Weights of a small image-text matching model: fusion encoder width 256, 50862 training examples.
Rows from block 4 of the image encoder, named by matrix and row number. Rows with one number belong to one neuron. Each number is 500 + 25 x the weight over its row's rms, rounded and kept within 0 to 999. All counts start at 0. Numbers have three digits each. After the name is the row's rms in percent of the matrix's.
# fc1: MLP up (encoder.blocks.4.mlp.fc1.weight, 256x128), inputs 0-127
# fc2: MLP down (encoder.blocks.4.mlp.fc2.weight, 128x256, transposed), outputs 0-127
fc1.115 061:544509477490491530504523500492530572483506486501487480468475535507501458528548496469512528494511519519510549471525515521515473468492473492496480509466498493546505510464546478487485487526470510506524531525494513516474469572479480494503481500494479507476463481464536500503480465494512504488492524482500481418457508534547526487502526471519511478514487507484455515497517453512498519504508
fc1.116 038:496500483495424541488501509505503482458506465497455480497503470514508493508484513505503510514500498463548481553472541523524513533483497527490447510488493530500532520490518531539499517471518469529472473517504515509486494480499512509491458481505543556506540503485474542491472509547525462456509494478507508483530470495499533471463508517509460495453473516504540529504512480522461472500466
fc1.117 130:481482480515470566450502505482478528531551528528464521520490467523558531515511544491504485488537526480480507496480443468500501474532514498511525497501483504493476525501487531500432511483518471439530494467496491526472491481492463523489485513508519519484514529497493455503492484520501507515492501479498511484514446526499511542496518466538497488490489517479427523494510528495486523499529
fc1.118 089:511479511452485446516536465484544456474520491508480534518475484521518499478510519483559512506506473513490494537536491468478543489520458488502515506481509465535467543540502473483474482470519505479528515503486495518537473483503496512485495514504458525477489469546518505490463512468540525474523449533491461442530492552511529518481501489501507509537485522480495514504482527516518516490502
fc1.119 128:493509509440492483514526502536551479506511502482487493527526496478471501492480494502528496482514468494525506450438451479495471517474496450541484532506513527507471497484502508517501474481500454518472532543505491515517514548471504511511511479487472489512488462513497500501521542525525531538504475499497527511533516494446506525510507526484485505465531563486516534497544455454522521481470
fc1.125 099:467490538487512528517451526500508484461511550512486546519443539518488497478498520490513577533507529494491487473529526479500443513491514471509484483496550527558461480481498483512487479500547475447468518493461513475526520477493516486495543502533538498513511487468527477505500512469498514527519549462526484469495474514500514483502498474477496482505516505491491505471498482485515513502465
fc1.126 084:451471515482498511515498506493509459459499479463537509535479466559503492521485472514544489475526506510508543502495533501535523543512543541497487494514521493470491454501477502474516499497495545495559512502508494506501499506536493482421464500527522461485483524494446477493489546497498522497500465514479485460468485502495502493497522494496485487493476528556514501478531478505537467468519
fc1.127 115:536475496487476509459459541487524515485481469503503482514518494477503532493497483486501531495498491492491523476531454479528547496542513493487537505524468520563509458482492475502457522525489471524471492520497492498487472515539512496497478532505538485534503536489498465446506484519498503498507513501478513479486428497555474473501525518508497482527563479517549468472485508514497451531510
fc1.128 106:501517510513451451500521490499522496497502494499533509503530476473521528526538519484495465534468481510489481478522480515508501546486494482494476489517514516485492509491530525468464498491468556519517518505507511552485506549492485444522488480521510475500510469508530544485459502486515527475486488529434474444504508480562532492534510511513510506501479504513456506467538500496519438460517
fc1.129 111:504468500538519514519530472498520478521538509459496501559502473523498537482507508476488459496498529497483536445474439507509521466474502524501496521494500503528536474491509520514465527557553493478499471524468475451495474449505487469478513535508482514482482527530501515505483539492509482466479512494512510502455452508512473503543499487487521557521524497465485532495518483499480495533495
fc1.130 124:485496458506512432503549499472521496503508487459514545511490500500488522488525522490532471485484540497499513525481477524479497581519529537493459495505497497510488481464490493503464514504488512461501476513499465483496465445457481494476520515544498465491496529496471507508507539515473538524516527470489492529511493480478512479515536519481504468518504523474532479560510561519461521509498
fc1.131 128:480482538518476511492439496436560485496523534524490511489496496475489528503509487472540548477511513527484514495542514497488545522521503481490548480521493502517503502475550473494463490505484472519485486513492497486493502491507508521500514481514496474543527516493495486490529467542475479462550484477473534478489506499524539468520480507506528454501538458469546494529455521494494444516491
fc1.132 117:474488552531492506454524476442476506522525478525506487473522497476496458536510543549522468497504488486507511473464480473479488526478490497496507517462533522514467473507524484534486505495494471471495518485531491478556481531483481497484494456505498521479524496514508542469485491512478534526504489490510470467462540506534515472473471535477509508541489538510525469503539505513520540465551
fc1.134 109:503527482458487521462525467537516472465483511509499531502489492513458527452508501492495554506512534496502533526496479515517531468483468514505463482502480509499505496506507505497493506542495556484515446472520490538564461458493509508483505461502475510502512480508504522435527528528499491512482472503483462430510496488509538513483546504495512489526488537488517458481519529489493511464530
fc1.136 109:520487515498467448484541523509481482509459488534491522541497431485459509534527516484469486508485505499486511479502456496509481528496487498468488524486525479501490521486459528526484486479496546514515476445491557506480506564495485490516518505504533480518474501490473511512523519481533538420518522514494516430494529522511514497531512535535507511510497475498507471522505482493526481475497
fc1.139 013:443564478497461485451473469483478516489470504503538501470531507459479499508476480490513523497494503502493522466488495510502558516509517485476468535502521487516517513504530536494515496474497505483509512462528491510503522429522482550486502469501507471495462522519498499516452518494460507511554508537478516494533517503501481522596491489487518478464504486513522517511517487485492524532512
fc1.140 116:470463481458475510541476455454509493540529513470514484511526497531514493490516493476553551520503512516496470470475499483507529485500499525493534506516494519552506530503529519500499505481522500487491507459522553483487480559484494472484480484473512490501465493546524496492510506499521531510532529475490487529500519434495538466525529530496476517459475500487526512498503466469455462513461
fc1.141 093:499517505482507504467492509512519498502480491547471476506480449550499519544510548514484517530473499473496498502507490491537493506529494528504531481508512491492492512511481511472519500503491514518526485531461500486558499470509468442489458509458489492506431564554483538456510491464517502509498496493496480500487482459512477507528487457549422478524517503503485519513497504535521482490488
fc1.142 051:453471505488531533484508494504445504494479497528522523518468519550521497526494516481518491540552494533520482475466525486485513445517451513532488529493523500528524532533474533527525464511502474496513464470449487491518516500493475437476510477503479496474494523534481453496528521531496520465523470493502511511494492478474494484516517540540486508478502516497467497493541489489520488542456
fc1.143 122:476485518490508539487493522544518516519519477497452526463486476487542500497485503509496505483511531493500476497492462561492463479491472518550524461525514509481486462491532537549519498472483488489539462480480447488471470468506496539496484516509483502521552520505499497471533451487545502516551487506481508474506513500492502522465538464493469486488518476494502531487493524553516512472458
fc1.144 067:521500514478507481487493466492508484470522492526496501474504505523513484525503555511509530490531544492481479503524528526523552476470460482499510510477555488514523497508535518456466445494550489510491506465475510472497537480474477495482478551505487495462537474529497499485496571491476522489503500461447478493514549501468506531503502526531537454501510509453483488490523464511488493487518
fc1.145 107:506513509468459467521495505497495463520539485501478503531496477498477475499490526500530477496482508564537533530478463557445487518492468532501537527538466490517475474495514448516520493483533487542484508527491516494568495505562517513489499502483539498494508474499486517478500534516523508529527484458485506482473509498467484477492457471498526461500473521521531510463512483480502465488519
fc1.146 109:463450504473483517506511516508483517482499474517500508432480486502499481507480521496477515517504466446463534502521481496472462537485514471517467516452470539509530511544477512488497533495482554514482526499501467515477464456554505487503466499496482510516476545552500488486492565464526514519515488466489507514487496507556527481513503523508499529493494500530514488463489542491499517506538
fc1.149 045:527493520577513503506477488505547500510503501510500467536478462500445512496460500531533527477476520505479512522501528463514455508501512500528513549503517524480484497473498492469549486527477482503456500505497469527505473516527494489508481488465483469537509506477482542498469497496499513521475542477516497451469498513512513485488555489481503473548471488510457546499534518446506470483523
fc1.150 061:477468501498491501437518506532512528469537523534494555488474503464491483482521497486508478488469466497565498487449508525470537498476493498482498538517467481522469498510484501527492528525507518531494509478530526502470517477490457453453489515516503486549494563503488514469500496483469492503457502496503492465522488493522527525518526481549546479515513497512460525519507446470501512513503
fc2.115 060:475504540449465534512478517496526466462488482518512475485489440485479512521479546523473486540497502560529489505489472483474524490505500497545489480505536443514519495484506477520504481493483514491484522527502493528505507487537480510498460486537520523510510491496502508486490493495499475555537500491507510566523530507548462512442447516522550491481476508454524473483486490500511501510483
fc2.116 037:473504495513541468467532515490522505518512510540544487510506513452485497486416501489534464476503501494511538476497524529500493523498505466481527504486446471494519474483469548486547496482438511456508487437552487532496506517506508478507489558481486488521491494494500540501496514510463538488536476543503498524512523468484513480505510501520477470477502505479481503503494535487517540500494
fc2.117 126:515508456492473489482514504459513541476481496507512486471520499505496520532494465490517504514494467493509528529490517524474531470490534528489497499450508458474522494507475551516575485476494502484534495496505480456510533549529473505505500534506492495543447435507525488481496457470493487456532534495495535532490518456489494511514517526519480450486526482477526536511505504484521530485486
fc2.118 096:464471457475554497508547555495494511449493511453499520549518532485481508526484512541500511490495488469481459468491504525533463499522504503492488488510502522487512487494546502493493448475502510510493474512540493504509483485495520481487523436487482487557512530480502461530489510506475500511510499516544508555475515461518482508496519499456490481494524499565473523552493495494479476522498
fc2.119 104:503481524529502507545497524498511533489479474499488480499584482481527493529453529526485488525437489491519525505479495477514458467540504508480525506507478486481504459527476462477485514459489531509508462510474515537538511474481516493468463511505520550481494510499466495505478542521502537482511466501492502488464499553514483500520499517473528497504462509467497452532526511532535533492477
fc2.125 095:516508484476527505492541488499506532527465506511505475503515474477470500493531489524476484503526517455488463521493480491472493466486445541490498525510486503441506495536496503530511528470434501476468536492523519520536493511533482466474498452553491403494512507520493510513514483528502503470520490492511502507529517505504474500459522552493513501499543515499499487505501544486545483479528
fc2.126 087:503518512528546503520502523498480531468489485487479490505509479478514523488518502514456512487536504514483481478522488546469531517522492507514533446498514524486484493508500514478492469501582498523513487497566505503476534495498445464521444524470532500489511486472503492498530511478531519414488475515471497486475521470501474502508462471489499526547493539482515535509463487515487502508468
fc2.127 111:468501522494515468503479552494538498524501503493470492465548494453546452494512493495474537504470513513492536537494486475498512473501492510489464505512463528493509504458464521515500461506516519520516549499524514483473515497500519518505505476509453502512472529522530535507489491533449491462553500519520525523501529492497450522484501466476545510490507512498511513538494452468526465450460
fc2.128 103:489467489477529500527511480505501493485506555495510504491479505467478468498523493484503482506498487447475540519501473515479508519527536491540498500476487481473482508516511518531520494515496467518438484472523493507545480510496478452476543514483497488463508447474490547468469538489507484480526507521472483506532551529552523496497524514529549486519502493493533431466495521510538505541482
fc2.129 111:518506510516520531475520499488524546507540507500440491504481488488479454490497471543462484443514486469510493480495522487499498487528501536500501434500494532519512516537516489504511466550486480518439519499498512465472513449523512526528496529540556532504504508523518527493535505510499512473500513484481415476496534488521492505464476481510525528495484497507509504511490492468513488482458
fc2.130 120:469505529522436508417500522507490512489503506503517479530466509494490497523484482508527458509518483518520531482494497489459482514510488487502491477495480498525494503458508452474516481550521469534522472512536491479523481496532528522508502445528534491498495499532524485496534456514491509467516468457489457496491521512531478475450552498469531523481491531532512504518522494486532527535530
fc2.131 124:484461485488504485486524512539457504516493495506491496485522518509469432528565525472498494505515516487487530509502477530521480531493496475504450536482528508475530480487449472492527492503487493485556535547504504524483496519482520460499505531525531509491476487457516428510482536545501496497505465484485514528489549471479466506483495482530548483517494521529520516503497498466522489463486
fc2.132 126:521516522506517494563461451492536474526490531494482556480509509462507494474520542496513523495488491519474537492486501482511483505532502499497469498500459479481516486469490495520503454462465520533470555518529488538451492494530563523508495499518470493514499514456485546547523510497511521459511467515486487502489459457496485485522524498526495502508451464478486475492518535518510485520497
fc2.134 084:498483524501509508494512509501476499490522490510520490503465505460479540527481525534508538534497493523523459507503524487507538510531478486521490491509442532453529497494473501494451515455496481527500541496541508525485509506490498498499457520451530472444480490443468475558513525510485497544527497511511483464478527525476459523505503470484508443519515505499534494538530490464502474518529
fc2.136 125:489436453478510487511521467537542534519491516480486476524477550467509511498518493498503516534454470508504530500520488522487517536486548459527466516522498503485509513521538546501470504512472535485511466501514513517515518526451476477473528432496485498481501448498450464460510543460474491488521457502509507513542505494527521514496500470531492508507493494504506517477504498487540509514512
fc2.139 012:500499521477477491502467527481520457486484516524544493473503516511463505477517506540496497517495488491513560510487537489476465562509552525493504479504506514519525510522486472448528509442523486482537497506498504485483492499467540472499444477498505502536492469505516496510521470474535548502440510534498473507491520516486505503453536524505535504510509481455468473480480502543484490488549
fc2.140 137:567497510470498517487480500501495488543521479489465475489495516510481493501478521481462489472501467524488501530548514523544503491511453495524546505480480490480517523527514489494490500489494480520512501476474495558474473497539509515468489515488517513468502475522476520527502483494461510406494535491513541474473490481494482462525512529503510505540438532481500535492476552489521545498508
fc2.141 085:518455495471525522448530529500555475490503504507515525476484523526485472436490510490545494465524485455536516492443516535463508515460505504480479502484482520511455496520510486490496502507482507520487475465581507490470492490503485501478499468508536530514504508495467467480503489500498504482477474520540523518526473504518510497512491517544526538463543482502518544490524484523509466532476
fc2.142 048:500536508527539508497513529478499540492524461491482506467515501503507500482528470532545537491500522489502547509505508506472516506522489497460500474485471540484487466535518462451478491470539472485450490484480560492498498449541481497523505503520490528517509456524482497480492480490485520510475519473499459478576472521523471471489498477543499553516515469487467530505479525502495515486520
fc2.143 140:473490477549468494480558499447488493513490496506504459500467542506529487503529556529493479497484464445458530494487519523514516490510504502541532495492467478513515480516546507523491508482500474473482468476511523490477491532491536454515520470469500486520433494468524493494540516500487510520463488495480459507490535487475505547556496514488502511503505485521538507509520517494459539515516
fc2.144 067:511509488512461523559452505469541494488486452510465534543508507493474494515428506516506543542501533523524500481475528491463497501498482533520464474468508511516503493492515486501559477497476442491493524479468470507468494505515516503526577479505516544468492502499491496509502526529499484481506486485531454467486484492509509514485506502481469516477524490517488511490498546483509543534475
fc2.145 094:514465508499464509483526463529519484499488490551472500537529517535489468492508510507509544492486507465441499525512484473499475479531495485472455570483510474515484483473484495514506541479539547498506486500499547457495478495520486494453493525519532450545487523504509501468495478509493510512481508492509461512540488484541502526509484475560462513498551501498524495471475508502516525459506
fc2.146 123:522458431571546458510479522543521460470514503488492444514532523485513539526501509519523527484485493535505489497507488518546507472482491499467548500506494498462481473499503548511468537493487453536517520486512502548507528464494487521491470543459526511494484471497480493489499455498479475507484523515507508484477497495463496526513500528480515509521511515445505480497521503468496496513480
fc2.149 041:497503486465484491488482515495492453503478542517509474471521497502517501473498509470440486528517496535510511490531514519455482512476524501513516506511512483476513513533470469516497521474520477555526531484509539493483495536522524550507472479485549508415445491484527507488490508562492505527482489548502488515469500513514525506480506471546515519528499484470454497457452477507497503505514
fc2.150 068:487492476515503500450465442495499463457473489465476507518509513479478525491468509528501494482543503515481556509525466527450494500528515475480502500488518521533515494499487499471505477521487484491518517496541499488516498443502524546456495532520538533500472463505517506531530516489498504475530492497496522553486507491485509494518453494512526532531486514502488417531518495488461536542501