From a checkpoint of a small image-text matching model.
Model: 10.4M parameters, 32-pixel images, encoder norm layernorm_no_bias, encoder activation relu, encoder depths [2, 4, 2], fusion encoder width 256, fusion encoder layers 7, fusion encoder norm rmsnorm.
Training: muon at rate 0.014, 12800 steps, batches of 256.
Data: trained on photos with spoken descriptions (Open Images, Localized Narratives), 50862 training examples, 64.4 epochs.
Rows from block 3 of the image encoder of a small image-text matching model, named by matrix and row number. Rows with one number belong to one neuron. Each number is 500 + 50 x the weight over its row's rms, rounded and kept within 0 to 999. All counts start at 0. Numbers have three digits each. After the name is the row's rms in percent of the matrix's.
After each neuron's rows are labels from the 100 images, of 14848, where the neuron reaches its highest value: "colour at peak" is the nearest of a few named colours to the mean colour under the peak. Only what is clearly more common there than usual is listed. The data: photos with spoken descriptions (Open Images, Localized Narratives).
# fc1: MLP up (encoder.blocks.3.mlp.fc1.weight, 256x128), inputs 0-127
# fc2: MLP down (encoder.blocks.3.mlp.fc2.weight, 128x256, transposed), outputs 0-127

fc1.68 109:533488418449500587548495535542614556530523558508552492468531406439570508481468517585538498534545518462461494461496330511542463433457449539505495513508555507579435452497517528479454558447460538513503479513412471531518495426455569567520419454349521541547430544465459555542486478541551505527540515493476365533558451501485556439478522487576568491440488558391556505496539491456552453541469
fc2.68 121:460529547425626478464508536533518459529479459428467415451558434441547473440534507471510586568417419490401520548472504433574508504470535418461492595481543558523454600522474444440487493390528474517467471544494460566572493470519452483457588515485482604546489498499438480515454542594559526609466447431429443541503535513513532506516536533448475508481505524505459454593533559522555578524402
colour at peak: red

fc1.188 085:397426506521586422511480544509523554528548553445533545516462474586503460491519533479433579434519537481434463598441512509519452480548528479470477557544526434483526499503475450482556523499495463476545452406517535485402469585537572530519468492612548499514482528490546657497548438506421584543493522499508442506451417451526489516440427517459502541438478619540535451488595441520448416399454
fc2.188 085:544542545438514511515568461598469474472510459535459459518525504502426517494517422491480462567531532389462528571554413506504483514437423576470584426512529534483514505501479542427465467601479467580570541454476546498369520530460421438483510601471494528500484515487491452539487501473530545478482313492522472571507513475413615530496488551519440506511555456450517540390564512523480598536545
colour at peak: green

fc1.184 046:462387464565522515490524475446540499455516541571630487428424389461507512531418495495486503389502510501432519513432501503491505467543451399510476515485439511530472444542478470455561491541523406446508558512567479534451497573547504501517621508478567499558524511505549513445476498416510491441609461543441532456554598457523586497552552391427534433501548494582579455543490547445450562512502
fc2.184 052:522477470510504511559531477520534553487565463494515604457472530536567377548453437482512620515428509524492474483496514434543489462537542550526553528510541508481502513518425486525491613516467428521510590488386584457565440428423442413493517380509524589553542501491467557473551437618492393484488599465515461542485489545535503463451495568405488546434437515413446490513451488472541532518515
colour at peak: black

fc1.79 034:546449462429531580441539623545522476483449493524413477536521510419526560549468544482512468568503469580491477582460439521413531477510449499630399529508375515478497497529548524485406522519570534591491453515474457545510477496502519479514487570496579581463497423521525406461509364519479456531533506586550525508523491467467554493526512537473453495424472503459428604465582526399460448512483
fc2.79 035:527545532612475462520422536538506510568507517448701515499561462449530496477558546528455484541489559497494572518525592468557441521409438429472529485540522553492458502495462492434462450460510403418454365416508478517462534526427492491558530499470497518455559450461553462543558478516529556411529550465416505446446548545403490514483492589595458544453535478478545495571487461539537504496461
colour at peak: purple

fc1.200 093:447354505526492470447495513507527517607518473442530589572416493483573544380498560549468521426458500477594516542481516488405508434441495492545505549531505439503578538566533544528524500575505561470479461511428523562510552548541431485473451520536473393450507489587495574473550418424455493459544495576475525448485515565475427501467540602539554519455500529546537392439472421432463520480478
fc2.200 100:521483561528483533539489511504440595507476506536591533442528408442489461577413472514547511496522509591497597481514420500468522451477522434551562429551518428467493447505509531393552429429536458501420500558493550498426595555518602467551491517474467603530463538392434491478532454425469464525473491524516441523631425508474494503389514477480553415502455458529521570576514514500593490509491
colour at peak: black

fc1.57 057:513488570531447539593376458487580544518408583448523435457461448499524475452541525482520502415530476529515542518448510483580507484511541472512455569590492518532441473553510451535545502555513392438492539441470406486419430526487527387554524589422445495485464428517472540478456464466535520527481619511548442532508577600591460449448549602543513493470539442563442483445547487521463510504533
fc2.57 056:525402459518526540475538498442478480455498510486472513530552575469623497513523496478624494549491487488507419427548546510461548431470450470480559338431584501522473526517446489498441533549517505584543526551493581509561544390463429471432467514474482531579496564533537461469557494476489522406532558498545449510503389543471497591523635445417455456463470452454525445500474497553537557469551
colour at peak: brown

fc1.138 083:518445431387508595516464478456486540502454477509513472488558515529532470546466538485540591538438546481562517593505550555432598507483492479460630508501479602522488489472541528468411481599551446489534523484573468470515531505420466415453470502456490460466450487540579430458456548465498483446550554534447468534560530400480505480500534534564560341434515512425594534432502447571443547509474
fc2.138 093:520395500537442522434568541393554478532517476439477569490416567557540492564480473525521485425588449635524425508569488454502470408529423437525438477427518472458503531525499487483590584498445525519520513501481477484405446537471557485407556458476516542433414517481485526493524590553489521481392583449543478482528441518537552550530515530463513529462452598543559444491537580413523516553483
colour at peak: pink

fc1.8 098:518455464453465613490416452490504512515494410480562551523575485521467521508607439538584611566512586470460587410511498470578402487514472462403474472500464555511390575458583519508505504520574515519581470499531535419502471604578481439547503519468584514505477447463558579475499476516474508506497534529482537559465508392494505489436509560518471518506465479477458543484452499378444436480416
fc2.8 105:548498536467539457500440506493534486551492483451420476479475561474498508447496526472390432455561475553431464477610523534576529485598439458549559580487462446502499550484551510424446528509554447542521520453510469542440487524382575476435467516520422511467475506479502542538507486410508496418469640564501471502458567540452553418597537565505551408556494483422611526490467559482552586435526
colour at peak: white; pink

fc1.70 048:489482499433503497439513462473497427489500527520489509455421466540475456488481515519565610488503543489496459518468504537563482555522535591573505474471379509491473587549584481551493594475501553426574504497463522643485501615536440389508459465488575537452481436536524469514479503445456561447527478356462547433423523487481449500497446491440466477461493580469580514607600571447510525480445
fc2.70 055:567492450423518554530410462434568553547507463431455491456493543528602452510521503494487392605489475536451531509568485424602564449517454390549515515537519525497570433436517457497504518493533576431526426454531557480561426504535516445403534456559490469508566495477461578585455505436448498448546571455528538451477503507487529484511545542446557556537441413555514610501428536492505466410547
colour at peak: white; pink

fc1.241 053:585406503497537424479446564397553528543502555493416412571448417490505468504500464519566495514470472538566521474500501557478496483430524494539491447453430564595497579426549552475438529468483596545551484566460517529489527468494527525509576436465497542473465470487465407556573551497531515533499589540382452537564486531499598436503586484414483524486374562514480523450515468478533396535444
fc2.241 048:580482464465473514530472557600484544463474509459518506381518549461533639478517464529538544521492418515521461438523500412510456535545532519477450517520508512479547464475422507519436484533445425420494429458527555412558562566514484525619493541549501506458496450423576394494566550564475414477456555495449458401457564485517444537564537518438515457517546510513389516576552592539493549428529
colour at peak: purple

fc1.190 017:444556523511529512573487473433566459559538520541522442459580439450494523504486431542502497453423533495463494453600490454573402557511523429520534521563514538514501467442569462485502485508523615603491485476410519441470526454523523550457504428583502419459526469513527531430480575430421461491524553548434470425433517584471463504527556577553516541390424565642506555426501475501488435486502
fc2.190 018:535444493536529562524523456559447494517421539537530574521514545511522478488438563511514390504400508436470516463485540525546507530509528539561444490475516527463479513549496477502473512457527499517573568465559406476465510493493498544598462530488480439549452499565453443552539439543513494527522394490614469594594383446498508468434471451508533482525532473419404359630386505478478569572514
colour at peak: grey

fc1.82 082:469494455533444528486540418469523450487529567557554536552522549569454568445481453593472433467577490518492514503558415536557498438376617498459532487570396506474508482526583482439496454577561427626462524569430498494560476534509575442582587447402564513481510520522477446519475538476564529385455501502476461529456517452532566467503483435457496573429487502538458511470447538489474436495471
fc2.82 087:487584468510549551470536528509521542488480519520545448474481447518496496586546551535487437438505452476483425524382509419536477472486431603446498515641550532478404444516436616623486417470522447512489531483527555539412411557509552481572459476498482563482524486447601472506590521565485432513496496532489473520503536435471427542496519463482561465491426443483540450541497413551615440498517
colour at peak: pink

fc1.250 101:541470472556511591543464437549532549429518611464538520538471550525521557469550523449478470509552544479512488517522481634455364525618515413528539497536522530434509423556463493458438538403485442421450484531486512580479479536497416526494411598486486531573478521507485528539515419494520474446466477551500513470496433572641439435403464485511504505516418486467540464507540578507449471428482
fc2.250 112:616532476580447612485483470480461544544518377519501549516543508510447510559511516447449424524498454469496565509458523502531589483454435518603504484367539453516476511537453548526501484473493539527484514481548500420398485455445524441528476477420487570429460506541468507464555511562457493389512479449538486472417613526464399439437530483533598496530520568513510527556412591559537540565493
colour at peak: brown

fc1.136 104:425490558470492444469521481555476475466553620482504476538518497542484447509461499534455588552494553492464484406449344429539472476558492336523485548570476550586522417458500479541498523522469403568597464520546473444470525522478575476530535489460537472549415459572523584436514508541530477548469534478593522475479518415515568457552552471546498508457466427435530444463473571429522523491567
fc2.136 117:514511465455510486471492465473509455528579428523453475562603520444519517608439463441495601544489407482434445513464527602530605466520396514413543485465399471474408532507465564396567442449439517495540515548582546613490545548533495510493453470538420465518495480549482513487523459495506502428407464503564625526445590505518485458524553482499481555526432570483470558467446522509527538532508
colour at peak: white

fc1.212 124:523522517467492503466437399479505525520455515530463462490461532488488528527451550487503480422577482510534494459626430446544459537450527453508598571442564498530501472546513473493509497476478433581443495478532405541523508447491520528470465507562485504570557481535489438490538558487610590517447430489444446471609402518511487471468480431568441411454570643479445427527622452502473607555531
fc2.212 121:559542478501389474551581498454515498548490483527534457522547500488488492507442553583492459518508482556528523486545475469438451609595436476535452507450468333420494558507406579551547526483550497539525539487517522483473547470521424531519533547517433505496545443529573455624478444524565378493510512473517468525473489427447456393468547567428494462454496489549522587421479582430537537469573
colour at peak: brown

fc1.153 072:538475403454496613559532588550444572542516562539507552502365528540437491490524531553486486604528468457520551492492476567526445487565480480472409550457509598536473567469498513488474537526419576479541435465463538398461498485421487445510396565502465433565485569503563511439431515487523520483482506457532497579462508595512520486402529570504433471551458472514462477362512516439491480451553
fc2.153 076:458443439584399418535530388479443489439574499530536388446556478477516564522432473538527458433595452547506536500506529542503630477511538536500626447428498462507425465513522453552491539409539488574531481485507496546544551465490474523539481570590543536551462512520492437461535506422566508524502507533525474468443464494406537472514564564475595401475489515509466408488583555469455447511539
colour at peak: grey

fc1.167 113:571481411497487414489468394482519520488556453451399532574422500493526560487429501454581597543531502496529568546544474458549581521608485533512485483455497442464501464564543469550380502446575527468594518468560541491444432434563416526421475516510566485511391545532500568477516467495495597459507546479548492483441492483456572511493551509469454445585541510400426493547486498523472462594503
fc2.167 131:533534544473494475389543491546480506492443495410444493540488534572503459564500511525448452415448521524562477474630491458552383592526488529560442503570463425475508536477519420429503466455506507450489553447472449492498603516528522496465493427503456445554473481544561494557515461519487514423487495410584545519470589436506482386550565580526470546546501487541603555509491583486491487627416
colour at peak: white; pink

fc1.158 073:460471475552529437541466489510421400464564542523433466566548487597506513580473512500494522454574469517399407446456414410529522507495478473544504519500441608537496506481509459544523481472518510540501508438504459647434390515548550526502463448531574393470501442500430510440535488411497574493498530541499528509380521537514553540544643487496480495556470514468585550482468597476478488527541
fc2.158 076:576524490449516524465463506530517490530521556507524502479480551485459479533479450446437440572421512527494367515561403481575570458516502528410510504513448464485496495583480432434483432414395458508544522542500577494520526517470503524439571484492515407514603491517470507493481406457463508506529493532517581539571573444501450424435542589559540527535528453424470547523374456543640566569529
colour at peak: white

fc1.99 113:541416514470475507574496494512500538479573578536442480593417454500507448495553469520433431467437659419515534522495507539505538537587529459514572533492516530567484493529546484476398530564405494490618429484390510439501482513417512493534473444461580502502521564482425554500501468499515516503453477502507504507523464523576532613605563545554445462441508472487443436483475391466453546426451
fc2.99 143:507464483490496531515472532561554469565560533492500556522448463531588514565414459448446520546407487481490570464526592480502531550549450491475503440507554476358448518552471494529561492501537495504504601507464561587477389496441449440522530432400496466537545507500492463457445510527526418532479388471479582536522495483495528572416445402509566498561431424527472438640532493502546597506496
colour at peak: brown

fc1.4 107:462500461475502412513559444542490504435475470474557511450441475581464409470496588525508514553391531520540539508472637414424529439504475575519502563529581485534526484505476459487505487449430422603551532440395522478518484498492448472485495518478484486490446458474475471495518563420527566619613528557415402480499548556539478420460562538545563526543448492515440441561506508584511583535487
fc2.4 121:531511489601514497554532584510506463449570432487516595541495506489447553520413528536494546515478481588448477546516558503515565529496467527437505495450583467554499449528434547472508428530484471438385551508587598468521566437480456464533479543448486507485498376469529440554577569498526510419428435466475520466397490490501497584390462557560494494426556507483563577553451485456535503477371
colour at peak: green

fc1.194 111:422379535443438369512452417467547471568586547486538529554492437602493456408499488507560513552516437630476502475504409478602532482492487463510514518599479547499476519521575563482478489495537478525518566510514539542473401554536573456444551408519528395501456461506491531484570592439512511457564490489452472497472546500445498507550619512495498564469437483443539437502459532470511535455529
fc2.194 132:539586482502487557522443501472484553528506498487498463547432592509505472541406479407564534519498436452472502549534478449585531436575436477451546518453493458477531484490456549538519455371433483486492519539410472618523452479496465486435516549530573454473601466524476511557500511468399440433498506440549558610507613573474504487438504556533530498561422495422446478523417494544602586549500
colour at peak: white

fc1.157 091:396420529558609505464478430446486499497476491397570480477493514543514503492458485490487472503485547417520576549507491409510567523461464499455585492571481411545525526550476525516502415581478519521507466484405478527550573471455434438433530511489500455491472550466511572567476585444514565489538382521434463539448561652574477502418507516599502521483519591548486478504541481512467412483589
fc2.157 089:497481546500513460500531574574475541430476407528489518558523487498507527570481503422481515492503541545484454522438442558516484506546458574517498520559583557507547394498443584413473485477454503562522547525482624477427531427624587527591503550507566621480502439424511462506494412489505426457443421407490536515432507516456449483503440496499509591445561447495417506473502422404487499506561
colour at peak: green

fc1.142 076:512539481583559468520470486498495509545622573535405522402524429475509383447564476557523526439523486415574522522429483458414464617557535580477468534544446444525458544473438473589427495517471464478497508504465463534502346552559425532443490466426506516460400487498471492464445513514475615529565520466511472513477519454500497486501554504551530449497533552583507456527561516512568562556571
fc2.142 075:573426434607418458429507458542481443477527512550546516616456551521487492487539542464551350512475469430511542531535485545522524557532450509491447400455492512483505415431548485476367477473624538491511469495443508432564533519474539489572527527611466426471470424496389511478534504505444534529467448497519414504515508495541486477472505476552583528585509445490586525610512545524527523509492
colour at peak: pink

fc1.121 097:488533447522469493573522396449467487577547538523427517530516484546528561537430431563516592546442502503479508488494375523503505419523531393482508478573518477555520550560563491482491605429493533605474433428477533499513561491590546533481528488538518471497431447444447503421528495415514612444588535513430441460492490415439514499562474536451422447435525521571586516573518459491475559546460
fc2.121 117:597554512426447559500435523471496510471549464572586477506478457487500512420522501535507453577530449578497460585527539527465421569483398566499515537515535534538468443522495523540497426457481495503493458426538566643503339495492488500417548419541517440442573492464493564496526518581456501531527499436558530553502525526416405549504510568541504544407449389421494449563496501488474505524476
colour at peak: yellow

fc1.249 092:531458492486488538455449484458432428496537458467480456462498374490504569567473545462627507503469472542476505548487505541545500535462582481463547488483444462464519451447594514530440553490540552518464491489439540496466578497568486419467394639582616466538493480442441537497468596477462531474493409458446509406524577453450500583557550497525560449470523530476619492552518538435552553461514
fc2.249 104:582474410410483450474402509474478519489557492445464523534515511528560466539598604545476538618475424528540512513592497460509457440456449476576481443452583449465520495552537497504521516446524490456542396438559476566534462539485509516442458496485584506393633547448469547503459515570517478470545450504428604511480509442416494496497540512482554482532486417507476498588429602551531491446521
colour at peak: white; pink

fc1.244 053:425494534546522463444494605568460517517423507467487508522547391485515573472524470451499506459488465523541525593402431501450524563452469430505456577528529555475460469497437408455529473498520562452521507465428461574472493469540631497500519469490529464518492446527594533489492514535504451619386503527525608514469535520552583500532584576565467480500464574426433392562546467462470467420477
fc2.244 059:517496535478473475451450470512495533547549534447566492482508526473541458448534486551497486459463577495566421476597521466414535517494502521618533507540475462523469582573467527517354516502515515548490464465567549476572440618507440443571442586450448500473496518411467464482424500494604498377516504480425418574508529522406466509598436562464433584465544484468520541487547432495476507573474
colour at peak: purple; blue